Weights of a small image classifier.
Model: 11.3M parameters, arch pvt, norm layernorm, widths [96, 192, 384].
Rows from block 3 of a small image classifier, named by matrix and row number. Rows with one number belong to one neuron. Each number is 128 + 24 x the weight over its row's rms, rounded and kept within 0 to 255. All counts start at 0. Numbers have three digits each.
After each neuron's rows are labels from the 100 images, of 14848, where the neuron reaches its highest value: "responds to" is what is common among them. Only what is clearly more common there than usual is listed. The data: photos of arthropod specimens (BIOSCAN-5M). In brackets: how many of the 100.
# fc1: MLP up (model.blocks.3.mlp.fc1.weight, 384x96), inputs 0-95
# fc2: MLP down (model.blocks.3.mlp.fc2.weight, 96x384, transposed), outputs 0-95

fc1.345:157119165115096135171128172128123104091152115150117105139158094115123118146143083124142131116137179137086101121095146164128131129158109083150126137141076147108120137126131119089125112128157104166100121157144122153122128140077133134128101112123115134174082134186146155165115163136114135117
fc2.345:090143160127133119065133074105153096103074122168153140135111105150143101121122174151106148115142159118116093090123143127114113129095127151131122084137134144111130184122152148109160096111146147110115096116136163174163134132094125158077142134123161140139130142140126122151137152122103119136
responds to: order Lepidoptera (36)

fc1.30:086084135116151155104106133117162163154129141173157118136113156166150145117105133109094126130122130122122139121093129120110165197115107123123147121129144130138154168157116116154152127175094149135110121107131105075148163120128126079133119066160130136156174096140151149133132133121120097125
fc2.30:110132088132099123131101138111108089134112122102158169152114115133162116144149127094133092140158134095139116137097153149115130133128120134172194132179133148176122107151100129100117105105124129141074188104107145135133103105146135124165122107137173131137155112077180132128122114133128125127
responds to: order Hemiptera (59); order Lepidoptera (28)

fc1.378:135154130111123102119112096118115111079119083142132148158121140113116150113147130122100113105176136111088110119096138160109121107118128150124126094133086173137187161104117110092146127138166146125106115116120183164103132093147109134108109107147164143171108146176141133121096096130140164107
fc2.378:166123125101148164098138134141142140137117148153109108145152163122130145106126133108107106131099094149106127122132157101117151127121120079090088179124143111089137121152157133188134125156127102149164089113120127125157136172110121132110190114116074144100157111114106116145140155109146078121
responds to: order Diptera (67)

fc1.182:123104114196111113164171140148148110126131132128127130124134128122169148162124120133150126116115126092146112158151099133110147156129111114120121107104127089054066105144162144152105168124136110124153127131093171152150132143174067146145133131120135146118128107117102133090138124139156132090
fc2.182:117140105155128113159154125146112156105105099128133101149105154114113137115158139133126125102092113124143131180148110151099102169156089149109164097150120121169137131137120130134103116134153152166073114120141109168139141123142102139087114111135169182139139162118108102070087102146110158138
responds to: class Collembola (44)

fc1.258:108101138173069157117157117098121077121125127155162075118127115120148123136118142153119118103124127112147121113108073125110142092111099152145140150103111118128106136131138132143107106120121126090105114130124163101075165151133145211125148097134163132141097110149150142143159107135106108138
fc2.258:108159107133130119105099144107183103107081136125156121104137128167141070130134129124122143152169103159122101136145114125118182112144159143151155100131163112089114118148153105114142099119124094099129089108088154159127120143116135146138141191131133153106122115103114174107136152120128089098
responds to: order Lepidoptera (61)

fc1.47:155149125137148083147133136124179096090146129097100083134083137115117107135157123130112107135121136127141110114127158120105093140157107162129119138152088167111146102119149182120153124123160072145137105130134131127096157135135168137085123163114127152168071121119136120081122171125145135132
fc2.47:125168142143133111106106080143145134134115170162124142082100135156155139127121152134141119089175148120134135147120160115121082135126151109183148123186132089135148145180115133098150156093118130139106098116115128112146136131105148167110112144094128141114086082116078125140112149126127094129
responds to: order Hemiptera (71)

fc1.270:102094124112113131150130156146180101121090178104153128163162114171150112160076137079148124141127127123131140129138126154113144173169109113149156168122177140093063134135108105117149114138108110102117155101127090099156116122141125134151117160129098128089122126130130129146130093129136123136
fc2.270:108118146131076101129156136100098106114136139116167167155102099126098121152128158128109174152111174101152103078162141135118101136105142168129143107124119150140095161107100152080149108144156126149112143117155127150117125092147122118111074127125143084159146164154148142118127124136101157152
responds to: order Hemiptera (37)

fc1.289:104163105128136133129159156093138128136113097116130129110103153144124138145120099115155132116128142140117153093121158168101149093126160110124143129155156153168134119085135104118119158114124121115084121117154114146133117094074178155130098186121096082133139124143153111153160178133120165077
fc2.289:144153094167113161148126162131112101120171130134110117167151150130127144119127119110207117117115132126093133107113096104121075122174147137149138122096093152114134122074129144130139130106149098147164122186151124143111125105155108091142117109108113134154081149121123125122083113107146146155
responds to: order Psocodea (65); family Caeciliusidae (30)

fc1.308:107148105114093140147089141125164092137146139104145132128148094108110125150093141164085142108156158138148127149170131140083156151135136148139120132123137121105107101139148139115125152134088176163130141104127113087125135096128098118188132088159108148122125057078124130129161119118121126099
fc2.308:143096131147124161119133122133103111172142121142156095172118160116111146122124142138119091084147138164093082095141143139131071139116139100117134112062167117104115151107105147104130136163141119133148090111161104112127159108123072116124128072117100126136116138123111112105136115100129114174
responds to: order Diptera (100); family Muscidae (47)

fc1.144:116144141152111102116127115137126096122111136172117094102065127138078102089114136149126133119162123125149106151120144139137108134154164166149122118140103100165155145126093155106181081097129125124105112144164164125093144130108135119101142135113143129109097194125107157103124103134099165151
fc2.144:135146110153113109112151115083166093119089132144137109112114118103095077118146115134110111135170127182117102118106110114102109093131135158132112140162118155119120120109135164138132094116148079130150115073165178142132173125117116148166132149138142140102107118150135162172151123103108143166
responds to: order Diptera (64)

fc1.231:125110152153128145152149063173131134157126112125116130122132139098125173167150133151145102107133127127159150176136087143152142139132130116160137088093128146133136105151148102142114162150089083131108161128109138101107096099185136132140133141125168121142126142170106167096115117128118079103
fc2.231:110098159105104127148183148140154115105121123120126113134123136110114103162093100139137177125139145123122136128141106128175132135140148154078117131073108132107128135088115096100138100166115134099146145170184118175107115130129134096131101123114103095145094170176149150123120108149117153151
responds to: order Hymenoptera (48)

fc1.373:128104111092106138122173169153131083085111150093136147113137137100148133132095137150092130152157132145135080140110105158119148133150133128152102121150142137194113135105151155092131166080096126095133152125134110115125114154142088148123122125155129153112126125090160120110139106081134146181
fc2.373:138135133110148151155128144145136164148141104124081165114135166128141167158167099068136102136114103112147181146126134159176149136142120116132134110133160121147139121104091070123123157125148162109087127168104094130145093133089169106122107097112144115140141150123125144125092135158123143101
responds to: order Coleoptera (57)

fc1.279:063105145150110133092133114099127147139097143126167141134125120158176162129105145136119155154158153158160069081132096156099185119137145176148135134114130103094141120151124134131127160137126132105121112144093139128086152137110124134130118106112117114131130072108167130088157118147138118115
fc2.279:093132124133103119086104111139168094133096143154120126118095136125129115130109126104070132161152140150125106101081123099128170111138148129145158152146125118147158132170146161139119088134131131098124095118126151096071159172145118161115130120156143141124115091117198157130147137107151101120
responds to: order Hemiptera (29)

fc1.185:116087099108131133124121167115175135118128126106146106164175152159122087143158095108132097124086122130121131188122150165076155152123110123131104171139146139115125091134150098140112149115148163157138134117106122142126123130121096087153117108148075163165135104113132095148117147091144138131
fc2.185:078106102126111146145155114156111135101102173105142156111085122080113100140090115164134141129138161117165122146078089129148145112116146139115116137148100124133114098119127162113105102119103124127154162130175164125104148164112148135146110133194152106091103126115161153121165111136125127146
responds to: order Diptera (83)

fc1.262:127123112140152121133131124059150120130096157088111139138160129137157172108137105095139091150138152154125132077063133138105148076120113092087137171159162145140116133105117126148152135123148134089098105133118105095110153124126150128128108131132095134133174125119147132157143153153178124124
fc2.262:136076165120069083137141136145148139138160149136147105127072127091090110153090107106090138120099125111132103132148164113135094145119126141128114108117108116115124131128134157100109116176148134156164149122165125156117113115139141148117111146145130115115074172173134145104117094121092147161
responds to: order Hemiptera (37)

fc1.128:104129145110143098138111134090119133121166127127093175120114076151125100108152121080114117155133111153079113070075155078142115124096158147134104143164080160155114110118130157128110131112185144168147133117130112134179120139121118133114140163114108142109137135127144110150120128103127127126
fc2.128:138112135114195147131153121114140113137111122104093102095139190138131172131150111132161118149110095132112133132118063116154134130157116093108123173093154087109135101145142124155154155145088092081137077137098128107154145158114170132133131134089106099129130131129111134114134124142142134121
responds to: order Hymenoptera (68)

fc1.102:123104131122128144105139128156158108111117135163142103149141150165175143092124118111136120169101100081125129125071120128080122126110093132132177147131117118118131121176111155151113106124125141091117142123113134095087134109205138138120133119126122157161143095134159123093106116071160137132
fc2.102:104140065150087160158107159145119171135168121104160145133113121133154132144118096115153091136140123094125126117068124141143107133117137132144155107143156091148145115124103125133077112095106111117124171153118143153131099102139180124170137139141153121097139119070150157128138120087125124125
responds to: order Hemiptera (44)

fc1.290:108116109116158145141153143084112119157147138126108139121125088129166175116152144111178133123145139175085145113128138117118094116098096126122130149111123144130166131110061172102127131141165103122127076116139130123133156114110158171098132137109096117135168117139142117152143133116117160193
fc2.290:101128119156102097128131104143192103112101136111135082110131103101122079125097139136134160142136130138136124146146105102151179102135122151113116112153069149114084151109171177136101110119137152160137121116138164163132119114145089171132135144151150181135122138125108140155152139135107119097
responds to: order Hemiptera (28)

fc1.354:120104141130136143132121176130140164129149127155115090131110181083123143165069121150140140115111133098169128152171099138133145113170134118128148119073109117113126118135127094154090130166140145097129169145136111078118141098155142119156118142172107111150121129147137106093125109168107100109
fc2.354:125094149114112134150156162154135125127147109110104124155148139150134100146125084105171141159102136126107168119177123141161149135157129100115122115094119121123113162058120103117113118151127136127123156164118122178122077110102140082114128099105086107163125162169119144128104153144165127115
responds to: order Hymenoptera (47); order Coleoptera (43)

fc1.130:099120099117163185116133106158132113115141097127145093123133125115124125129109161203166158114166116157103105125139063153146099097113163172109122112113154104135150122136143110119127140119121093124136128112140151142174109114136123131144159139112138143149133132087079085135135157144096149105
fc2.130:141112148113163129100132114135136115129109137158150112124115144151108120130109148173132154086113144146103128144157102101143096115113138196117123101106112089129147128159144112085177119156131123154143082093142159096116124114146145113107110147107097127202110100128113110102103107117102151174
responds to: order Lepidoptera (33)

fc1.142:092153114132100129103165121108142103121112157132135138133119133128166120164100124129130136136158140090143142128113085113139151116183144112168116139128109075118083092171144093132147140135089175065156171131104156128072120148167107146143141107088136115123107134147130134122125121142126106112
fc2.142:122110094112115135108158130192119146118117143130142074138120164120097127083120142126089139124099104143096134160115132108132118179150098141105140111114159115090138115120190143129142108112137152161155129139139130185182157144147124086100151122106097136120136145105134116116092112112153144162
responds to: order Coleoptera (44)

fc1.73:134121143110133108136130155143142148112133130145101107133141150095120151122153093145157086113118189112098114123084189157103106126096114078141141137138081143148119129140178150087139126135152128166120141154140126115103163102095146141137114128109099166150126112141152151181091154107127122161
fc2.73:160111173121157107125124096126083156118105125157141140138118115110104148108145165132130142091120163124105102063148163116136102104079130151095129112090077126153159179126143144120166109139162118105132110117137166123131136116116154122071142152105138103131126153155125128126130121151087115156
responds to: order Diptera (78)

fc1.139:069083131136130168138126155161132127152118130143138085151135145155114129176121121123145150105137117124150146190164126164109160127164140142155159120096157093129139145131140112126112153147091157141129135121123108144124126108160087114163131060118100148132130072102137122123115091146157127126
fc2.139:090132089117151153146138124128140118093110111120131119052110169160156118137127112126145144139117130107117146167099073146135116133169104115145128134151131082121136096151143108139110127123104132088106067141105151138118157187118158171142115188146138127125107118169126145119138142139136129122
responds to: order Hemiptera (30)

fc1.278:119149126097130148117103135092105133122149151121116171131107088114095098130131108145099147114123167174123123121110180124108112092132171135123140145151077189183155130109106164091127086138136133147129127094170119125149109103104164129123115123152139098149119122132140124187134140131118153149
fc2.278:114109117146118145152141179162153134117143094154148098125077200135104116111120147118111146131087109129164106149148101163106134170155093133127171097132123121138114133144141137125116118157142152118079124141126115169135144119172114137138127089128151172129117113127124115055104121116136149108
responds to: class Arachnida (28); class Collembola (27)

fc1.60:074134132136118137128130106156107131132150131094144141108148087145168154190141136125135156146171109101165145139164127133153177169156143140127135124128093118108140121142143107146109168102101133122133147164095100092114105108151113146144111111126102110152114090131120147088136127136157112057
fc2.60:104130156133126113109176142136117140128098124138119164105101135118117110147093133123130193146130140090173148135169135115158153115147146117133141099127100101122114162117150109132141115164106141100109157169131117140116097144135146135081079117108143086154123179166116136083086130172124113098
responds to: order Coleoptera (75)

fc1.349:116134111091120146101131150101122098162141071077063089150143135137132146139133091133127138128146122162102156116126119107130135101123151114130093152117147170127143114090110098151126117152141138108123123122133095144120152097096179157143113131123090144153130156131116069165142178097127153132
fc2.349:152107130162128146162132179127132134156163146113107124155127073098121133143106092116130133142147138156138140150131113114154172151150140113130153133105121137137127142091118104128126120149158134133120138165130093104116083135159102090133100056113088132164126083109159104126101097155184135119
responds to: order Psocodea (31); order Hemiptera (31); family Caeciliusidae (25)

fc1.151:161125128161120124146143136157115100140136138148147136121153142107163081147142137124134151100096130080140132123136068160114147118119091124100107097108170096067073142134159134173092176138126101154141125134108171144167106156124102127133132139126112151119143129139095141116124171126121124100
fc2.151:137142121160132125174149132131140152121097109102133121120117139121133140161156127122135127116090127072173115189175101193123126155157105120133154084127128097159108133125100117135132135153126164125089109115114114165158137117130128152114084097147156151150118157152099131087092104147138145105
responds to: class Collembola (36)

fc1.363:189126103097198136116146132098100139127100108073075135151163181131133156152153093136145101109110124108152157125110116104162103110146142139114097164106125139123126102094117168156142153134123117114140118139131130143099114124105143122125137124123118110176138160174122131101141131108146121168
fc2.363:132120130159099090120148167096126120104123162124091079180134131097087103140116109101121126161119110153158115127149133117139167173153108111117103179142121134116083145100146124133137125151146103150107134131119108108074122126140104131146140118125100138139101136146126182141120097184172098120
responds to: order Hemiptera (39)

fc1.365:123160096101167150079146125113129118107127134127051163121149129117116121108131108080118123140083124109128118118129167097097147149123116106083095165156111164128132146120133156143133081128122112149141115116093105126147160140070106097123110118157126135115145163096139120164134152128086127142
fc2.365:150081154122150123157163141114169129113117117142094092127150124098089078143098113174125148123127136142126134128157113131147139108133120132074094125094106152094116135102151114171135119166115143077132143131173138085118114136074096122143131109179106096140098141167135122134142135136121142143
responds to: order Hemiptera (31)

fc1.255:120124130107129118145120151128123113084120093091120091115155182154127152105097120150170154100106193160139163120141095140118154147142137098120138148099133090092084113112112117105082110135180133107131130096188167137168116153133114113139120121125114119128148120127130111141109129130150159153
fc2.255:142135148086147133129155139087126107113117131140088114148157153136087111078162138107097130115085126150137082117133141135080111119121136129125116136080111178131165115104121155106183149152157143116129113091138131156118160097113121134116151078144138133150134128113143113115113112160156194134
responds to: order Hymenoptera (42)

fc1.82:139145121133185148121113122104095136162106111172118120130146132138129146094119147101159126106163127166095125104117123122122138088116112119111107163151140118146208161114101119119163109112192121152091092132104106142141176137101158119121142131114121132087155155141123128161114148140153134096
fc2.82:073128145103108133084163096144158106104066167140148133118082132105098139134084137133096171131127141147155118111150120127138133147142114143116115116116120099098095154127168123113149084176127147146128117128147131141133147162109128175093077123137131100133092142170129141108127111135115105156
responds to: order Coleoptera (48)

fc1.12:160175148147112110171115123172106154122129110158110131119114059131097150160127137138091136094111138137161124155158130145119158133149066130086150116077128158120118120109154133144134112168133140161127164107152116137147163142102125131171099096165143141106148092109120137131124117135117122097
fc2.12:109123126120156153132099123150166159159106101140050147105134112160130139103105109111150130128153117140138150153110106129131163125162126089154162086137125135175115146109091092134174126127121158143122142130116073109164135100119116067150131119131120128151126109095141115103100091151150149125
responds to: order Coleoptera (37)

fc1.302:130117133139087099112156148154119159132174102172099166108108086149139187151126113126146117117162104140119115111115115095122118150142086153151154125124106118140119159124131136066138141150108092090111117132116125177152148119141086131112129122126153132091159131097106161102107074125109144120
fc2.302:073129086091138130076093127128139153153125162118122163138133122130107111110087130146177152118170145152110117073096128083146146090128149181177101139121136161154160140141101117090108126108109115136151160125142089134126111116118128120121145144131147108121112151092160121136140151119106130152
responds to: family Drosophilidae (25)

fc1.237:077134136139128117111102148148133121126137133077152095135096096125108092126116156144138149104138126171145102138145138151116158159133119153137135121148137119132093125142117141083136118082134148154109122122136110150145176109088098116162089086165102157136081091052149120118132127143118157125
fc2.237:119164143171116121120112132169180142115105109165096058144129157121114118144137131121116102118133136138142119175137159146112135152152116123151113127128136092112119102160157104113171157129163109177080126106133125109081162121104135149160113124106117152102071122123120156126125098165130112118
responds to: order Diptera (81)

fc1.4:174122126130162128102114114119141110098112100098116087145122133108123098143156146151082114121109128128171132159161140125099118090156115170142111145126127141102131080084148155134184142133166095164086082138095115172139145139131153161117131114090140114142127103138114141141117140136170154111
fc2.4:127165119121122119098080100145111147106129158151101138125124140152178168090137154113154076133144101125104123143100161117124079143126093109156146149162140094137164120157120129137159142063126115132097082145103112122106147144116159147113152154094144156113135123106139128147114116086151109146
responds to: order Hemiptera (89); family Cixiidae (25)