python train.py --crop_scale_min=1 --norm="layernorm" --lr=0.00096 --final_lr_fraction=0.1
Rows from block 6, named by matrix and row number. Rows with one number belong to one neuron. Each number is 128 + 32 x the weight over its row's rms, rounded and kept within 0 to 255. All counts start at 0. Numbers have three digits each. After the name is the row's rms in percent of the matrix's.
# fc1: MLP up (model.blocks.6.mlp.fc1.weight, 768x192), inputs 0-63
# fc2: MLP down (model.blocks.6.mlp.fc2.weight, 192x768, transposed), outputs 0-63
fc1.83 088:124145140149099086161147149162161135095057098143183136117094188173105111106100120142129059110173151106124146086212096083163150171169192164154149146113087120149137149074109161139130199187096101
fc2.83 081:122154112115153122105152208114153207165153182149201106154123127083059127135128154112091079149116181091156139098162092154192128196130157124127184095092116139158126123100111163169183161155099142
fc1.84 102:106163170097112112114137180103111165044098128184131118058113137078084108143142119153184138083112103124162128175132117144145083095140087153150135182095087132115136165173099113120164153106124163
fc2.84 107:180166070071125125127109151215118125202139129122138166134090141139154114117156165088081128136146124116159099108144117117108181151173169139092149069140120190181097118097127149190129135189128081
fc1.85 061:099108131179107083137152096133125177140127140100151117145155146165112137107051106130184113133076136118066111090169099126125151135187133091106115082137172180092150120126154138124135136096124105
fc2.85 055:124179118149137180109094153125190100154134118142136119154060095205128120134122194134149192131174151105102149078149120125164085117106099137093098208057063095156201103128100129126098074147176124
fc1.86 109:145127151065145095131084116117133118090101108131093146118117195133148139110158099115084066097180123152151109178113112102123120121091176157149185156151117127147087135102091172140192200149126076
fc2.86 120:041115123134127118080161109117136137116119153107135136205151160127122166149109184116056094171085164132127091138136153121115177166075138126181115160140135117141113114099144164115136158174081087
fc1.87 078:085140143114131180146124109089077175096133122133135116120170123103102155138112091164187148184071136127146145177097129113108058086117100091121139120091192131107135089182128102107143117039122154
fc2.87 071:170160156078142082122095166141147157161132159127160140148145116063078054119120169137125127120125122123145093104122137108186115144117179109136210104063105145155081127110128146145106132172111081
fc1.88 100:105139110115165096055185115116142120140158083182102112165134087153161136147085171159139191171114111153102126163133091116124118114118074122158068160126150103133199137093196094105092104124100155
fc2.88 098:160147123147084144142162137159178162143112167097131083144124147151080086110153163152109112136166186105069140107141086119178167127141138135155060179092078102190130081118140191143164144207179073
fc1.89 095:095110131102128152180096141151102122150136145093105189083097189102148098148126089101124133084211136115202116141143123142135119092124180122052168099137150132128116099174078163149138134101168104
fc2.89 108:086084120117140129148127177120130098062141132205115116075102154095096103159144120138180106082120204144186193127139065180128083135118095163111133124101111131108157160169080080153177144091107140
fc1.90 096:144142097111144115094154208136131236110120135111183130153140076143103117108128207158129141115122161175049163054131078113146152112146144165157145146166112139175166136144180154180152107173151153
fc2.90 096:088149167130137131208112131080099104136090129178090087106072117116095162142136106129151097109085167084082144165176148171123137099174152086178093142167096180135146170080088114091158121082075153
fc1.91 098:133130165144103112133097176144173113106143103157144140113100160074115081152087145148148095109128090157108104104158065046147128147143132166122128168143142096138123139069137135149078179187162108
fc2.91 102:089127142109137152082126137108147129148126118160140066179171135139180150122114171108054090166138175109080107132106101121103137101098147067173160183014093144124145137070162147113147127156125108
fc1.92 082:175157070167168095192135075094158101175064104139108083162098110139141075098110142186118098171147114150054129110133150107114157104173150157203104074144088150165155158049163111079112138153083154
fc2.92 081:104108136142056138094128120158112162049121178099154200113138189068164111122142104113172181072112114192192078152080119125125095148079041169072168191109113127078125111161088181142139154115157117
fc1.93 107:178154071132119097147150114154139089176081134150093123112084157121109074151145143126151127164156134107072122135149134156113181088168128096165115138167099178193171179101149101111146155113078101
fc2.93 117:086156146149113111095089120077117155111135086078180124131149121160131164134066123118140144134099140143142117088094147097158096128124144116126115131133179115043156069137144098067075100080149133
fc1.94 106:084103133117140136077109114148087161063182131106163158086208113123144189114127122107126143095104112131162153131110153139128097150097078141070105115101153117044071071174098150145130051076181076
fc2.94 104:071108145156095125082091086080078148086151110053153166134155123142145191145093129107151182111105133127160099147085186122114114127123102117125079151115179131026128101154133106082115088054150130
fc1.95 088:151078144109128136151120089133133106145099161124066185127153152092161126116203118121078128113131092089122135124120185147122133095145170153093128082133126145151118122144099168123164114131128147
fc2.95 079:122107135124132155168108176167180122132134097140128131111127158086119087171162087092115048090192179132174127123127078101153119105110132159123164135093127104141088106129081102186100139142144087
fc1.96 089:131115150106122108104127129157158097102140136126096159110145092092148108083145162090058136131150152145125149123168123145172214164133165128101122082100123073070096100144104147125111070178149062
fc2.96 085:168169139142109095126130133143166159129101142062182115179122069174115156109119122153099105081093080103055107163096164091128148102141148136166088187136079102163139096111115180066073089151160141
fc1.97 107:118145125110086146154094122165139095160095144136096157117135151168142110122161085090090122123184114124122108107177093123093146108139146138109133111134114140137119141137117132199138148116129090
fc2.97 094:151140173154098083104147132121137185110126163063120113098175160075139118085150097135141122086122182177105171127064145146188159135099111168103138159166112113116096053161067206127135151092151112
fc1.98 099:123094178067116094132095147117104101104149107102086186122192123126155201107140072131115117099110086102156110186080168055109116115125114140151133091101132135071042112191114132115112099097182136
fc2.98 082:148134127142171091105118101118154080145107073231106119124081153110110085086090165145129078128176125147076110123120132114145144143109150164156178164114085099183123160135122155114108191220112173
fc1.99 096:194181058213164084143183069127163108205127099151165120168088119197161125073110141181092085136103118170102152034102100116150175133160152161136168078176142133155127119083129146133113120182119138
fc2.99 088:150155138110091097106117138144130128125068143116146102148131110159158167093127143121130143123078165113026087098136142110092157131147194130153144220128096147129153154067154175085131136144097114
fc1.100 097:162154118140114144054157131125103168122116093132120028086133061143120169143162183158094183158079132150040108132105138127129089143116115118184083161145109132115163145094191122132135103134129133
fc2.100 101:189126122146151136143154106147153147084104121153087067121104165140117078083157126193160140138147170155115209136128067189144097134098105134169093156120069061165211138165142121123170175130103102
fc1.101 089:162165096127124091116181119159113136184128119114078179174111073171147084076122175143113234175105109181097153127081135169109155120137122169120125130151106125117142101145116162140155068220114151
fc2.101 086:126159125146126110096094114041125138167116083121128100143126061169190166119108108144092129139109106093049095107128145082109146046164145102144117109084132117095121142106197126084081066115174208
fc1.102 101:179147054122146075119163125173116149159126102160137171129098131144124041106088179178135156122154107185110138101081128161123144186135118158152143130158104089181153169126115165111103147207104150
fc2.102 068:157128181171135124114118079106134111159146105140149147159132195052092113126130089142179114121115119143166124137060138080141143197102109136134154118144141117115102069123062136116116161171102171
fc1.103 079:139191111110060114105131156120161207122130115125159084144091172133090066071079185138178178103089110105110114131113075115194127106112109150084157184090113090112174147112164151139114106115123133
fc2.103 061:129137136146142118133179136127138123148120080045133126144145040091153127141124155136079073122144097155032141125118120093142174084125196144121215100116156098168108108155155179101068047126123097
fc1.104 107:091133125117103116134129132134132110132127133135107195060130176126159123184152098135121097101146129074150076154221097133082143075158094086115133123158126177081097180129108121114142146052117123
fc2.104 092:135168113136190170158140116142099098160129095133138088151102129153089165185096158141113083176092136117163158102164153132098096166137139083154112089187155115104136139097144044089072106088071120
fc1.105 092:141144125099102101042194122146134205146164137079114131203151082114096163093132170114122193168073140101061130170120143151173127158104123132143135165136147122099121085094157145130123102158094094
fc2.105 075:118130105139125117155180187133158159150135155141123115108140129120095108127196140120085108114123203135123143152183068130158129063156096114133123085090110108162081127154112119156180094111147107
fc1.106 080:086135087106146146094116088130083085178162127113040111137131108134136200162126155119059171188120145154091108192135185120101110078128115124137061112147154139111107090148148117141177137161097110
fc2.106 085:116134105166164119147116107105107130187093106060072126115106088148133145135152107121079161173133099133072101136112142121078136080171131081143124088120134117176091114133159143145139090084094105
fc1.107 102:137164146178115128174119125062131149145108079130170100116108158191102128155123064143189123136109130095123131146109077111135050082165102098145122156148123147118141164127181067113124138051134175
fc2.107 105:139169178125099093120112157129185174116115109089177128191129093197108157094101131163114084070142111104054110139134129070158128132130143136126103202102088087182131118105132170109114102129184126
fc1.108 127:079107179152140129163117125083118153098135135153147111079141108096073155131167082150186132108088144098128167198093143170127079092155066085147107109116111179086134135173157086077133084027129146
fc2.108 126:207144101078091123074130141195134175117138138101168138162150161109179066108111166098099129110118138134143084089113126116129152175097167149104193167124086126152111122108122192150111161194140070
fc1.109 095:156146090164104125173108167118119145154093107111112132074096128131148082146161101133145130096168110161143152086144116134101158118160121187101189106169092130163153105158075153167112169143178149
fc2.109 089:148108094125107152149073146159092136177091182120100158092110164112125093099197109086132187118111126157133113088087137125106128101149166156081161097131121134134055132187095188142115156141173148
fc1.110 114:134129048141177124088180145142155152119200133151133083160108062125137092135106251151146168185092175175118164102100108187163154124105120149163084191141145106157171158130147114162139102147097151
fc2.110 101:129114125127152135062140074071091166092118094085166067170166060183156172140098160154111141174117144112054134139115153138149106101106152093219123193142138110099175126105198137050115094070109078
fc1.111 104:160082216115148114184115152056167102126113140094103109112173106147088216138171055133096094107100144048132155157162184105153088143149165096128146078115150119102085121117120101085141094070119122
fc2.111 095:153139171041185097123113202118163113090197081144147118123142074072076112112119161134133087120143148061160151132154096106150138161088180150150152163083132091119098127072148123131135127163142097
fc1.112 107:035096188063088156105142152136133105046211114118110188080133143058138138147090118123172132082139133130169146167156112139137124105086050136059151158138137071054114092133062123165120135112149141
fc2.112 122:076143125122078096061095161129103174056100112110183084135163150142126144096070140128132116083099138160172087095096145096125114137108134132110122217103099143106131115136147169082120159059145118
fc1.113 075:072110120085093145067164081145094094106102124153131122165111118140200147166105130103089117111122121153084108107192091124104178097134095114118143151145158138094150142088163123134145111138130133
fc2.113 072:147101158114120118199114137154117134115202177125150168104118137101050114129183108058121112090079154060200127136138113107140127189123135120073121068109142161085027115122089120109145136100153113
fc1.114 110:137181116189116127093129126111103152113094119131105086132053127138103072096122161138189201146135143193140159111113088171124118112145105154142096173137087150154198160130118137113146138116123166
fc2.114 111:105082109112149095162113112136097094171145149122089161108165102046132106093165157104095127142088091115115123133125196137108168162140192135090193051158159130166058094137115131163146108169108130
fc1.115 102:087130147174130078116151141058127172099115159153147120116106151133070154126135115153218137115100134106120106186103126160125060094113065120129116183090117096118128136151119091061123130087107176
fc2.115 103:200149120143131128114132129167179157172152143055171103193153083178182150088140118132077105125102148104096136119109110118160162127137170112126110134152098110162127087101144167129092071142158125
fc1.116 106:108145133155128186086154121129126135149155142150179101108160050104098150132119137127171180159094114119157136108113134144117121146136081119089054110102143110115175114157164088127061077071118168
fc2.116 116:074097172082125104114152107134143110118146157142101142178123142077120146110105160105063092162079138109136098163133154100123187167092157152147097156168128136113070112094074159114145153173082100
fc1.117 099:097072227109108140182082094108165131082150158109147135113157213092125182132188022091081062086139123067156091155144120120127114125113141084109155137126092111090098123116109137094171170066164080
fc2.117 071:104124119058139127168117182209112107183184127146154138063118085110081037109122221179118091106170120105139164116168129106136161151145169144118192063093094132152096169144096123181110107169141122
fc1.118 106:141100155091125097150058154108142128103105091172130181080117169119145130120140050132126085038153066113143104146152114098123163100170134172071151136119103171143088122133155161103124151113162155
fc2.118 114:090146082195149125054143095097155153160082105144162106209120101180198118117078157142081134184140084158085100128095110122113158034148109121173128175076107145143157139109183170119094102184138173
fc1.119 088:192217109179128108147132115101123173207103090087139171160109087210142106134122110179157112123129120140071124066140073098171162122166125154149125130150181130174146136167126148122146106105159147
fc2.119 061:083207114182172126155116139067171131149106123098099082183148112136097140133098135149096089162094163118058147104108116119159133092193220097161131111156138140128098159132161165114142124114151166
fc1.120 118:118133124092086129122102100168128089108139092132111168143112207153183120172104137080094092107187130138176074096202077083116157131105135144074152167160159112114117121086116123137143188135123067
fc2.120 128:172159138071139131060144137138150165105149142080163107226192134137120170096096143106086129111124194094139119133083137127126126176089151076141090166111119145134116092088180144085135097103097082
fc1.121 100:128129094146163127133128196118155125144158087114130123111108068145153113140093158153164137131128068166110160086133085085172133135145135190106103090136123114104141117116101121156051109175200174
fc2.121 104:142150154152138132149088182056141105153159095115127130080147126146119195125115117137131122132096164154109158084134124064147095117113164141112130097098145073092079112164125137123084111109164182
fc1.122 114:144133156148145176117123117058106130120162117093112083170152099110078144141112093105121165136095118122127137191097129124141074107144092058137041138125147107097108086105166067128106057064146167
fc2.122 121:152121046151127123089123184148118143146127125157185158141102138155135131098086194120131125151096134131133086071143111100105132216084161154116096122082100087178123148125165171157102163211107123
fc1.123 101:163136105165198121162140116106109117203069121148101094149107108152135108145132143196118090210133147114078147115112150137085099118130161124212161089123129152210157164103138139106149190193077151
fc2.123 108:095147125146098137047100119091106208088109134071194127206155113148092170102085138114134167100127166117148096110072153119127129102120124095149111185098132153095158088137187152063144103048168120
fc1.124 103:072059148109122096149067090146121067149152132125140178102132166110148154129162085122103094093184086082147102109210160095124139133140116127075163096168158116119047116144071159126166151097162091
fc2.124 081:176176117118153157160131137150137108178222151100105120166159071119194098147115155131104137164169135054127113179126132146156160120130148130106125099121149128132127147114125115157115091098138131
fc1.125 100:138168115090120116058115160133094116158138170112116140146119121147152136070148141098132220085127118197175145116054145128101125115090127164082169129057118127087121092214105163126122113113131119
fc2.125 097:094075155196145126134153100041131132116110092079139050164159095138169164137087127148108135140119121094012107138140134127136136084114108067151097180152138105114173139073194151063106102104117125
fc1.126 105:108149137109164117081178120105104136099197100164209101163162109064131159081061155149116099136088174158090123158135105151133121139102112103162127140105129134087157106093176094095111103142094177
fc2.126 120:151174103085121118145109146110120159134104126076130123115170179102165100137143088140098101117154164160120138113116115131154141082164173126098216116138115172175107117152103189143110161102169094
fc1.127 092:144137135139077112122097163182161144074145131122151168081099145138131129110117123121133091085138090164161066102155118035144126163140141139076176149116090099104114123109120198154090166184180100
fc2.127 092:164122131133124163054130131137154154081156089094154095202175137149197143105086173107122131142118146140127088124076131091113128094079142125149129225080110111122118108109178158101103129159175108
fc1.128 082:078158112130074126104124141135126139148093135125130128138087130107077123142145121085120174131094129160150105196073132184083104055150047114138092146120143195135143127111116062134112130054141168
fc2.128 066:202183161086152135135164114144140168153175191134166109152161131034118053101177141124122126163141160125141134142083155143122135164128180077142199086130115198152112134090118137109134123152123100
fc1.129 090:033141167100181171173089119119119060174158135158064140072117148121133162164183098132149108170169125087138104149180112144109105119131150159120133119126152144110117133138099139159169149072091151
fc2.129 092:176167149116085112155073140129186145145109115084185100152102138178096137110114106138126102103088162107096139069126086107183158152147154121116095178097088111065133104086124168074124140137157081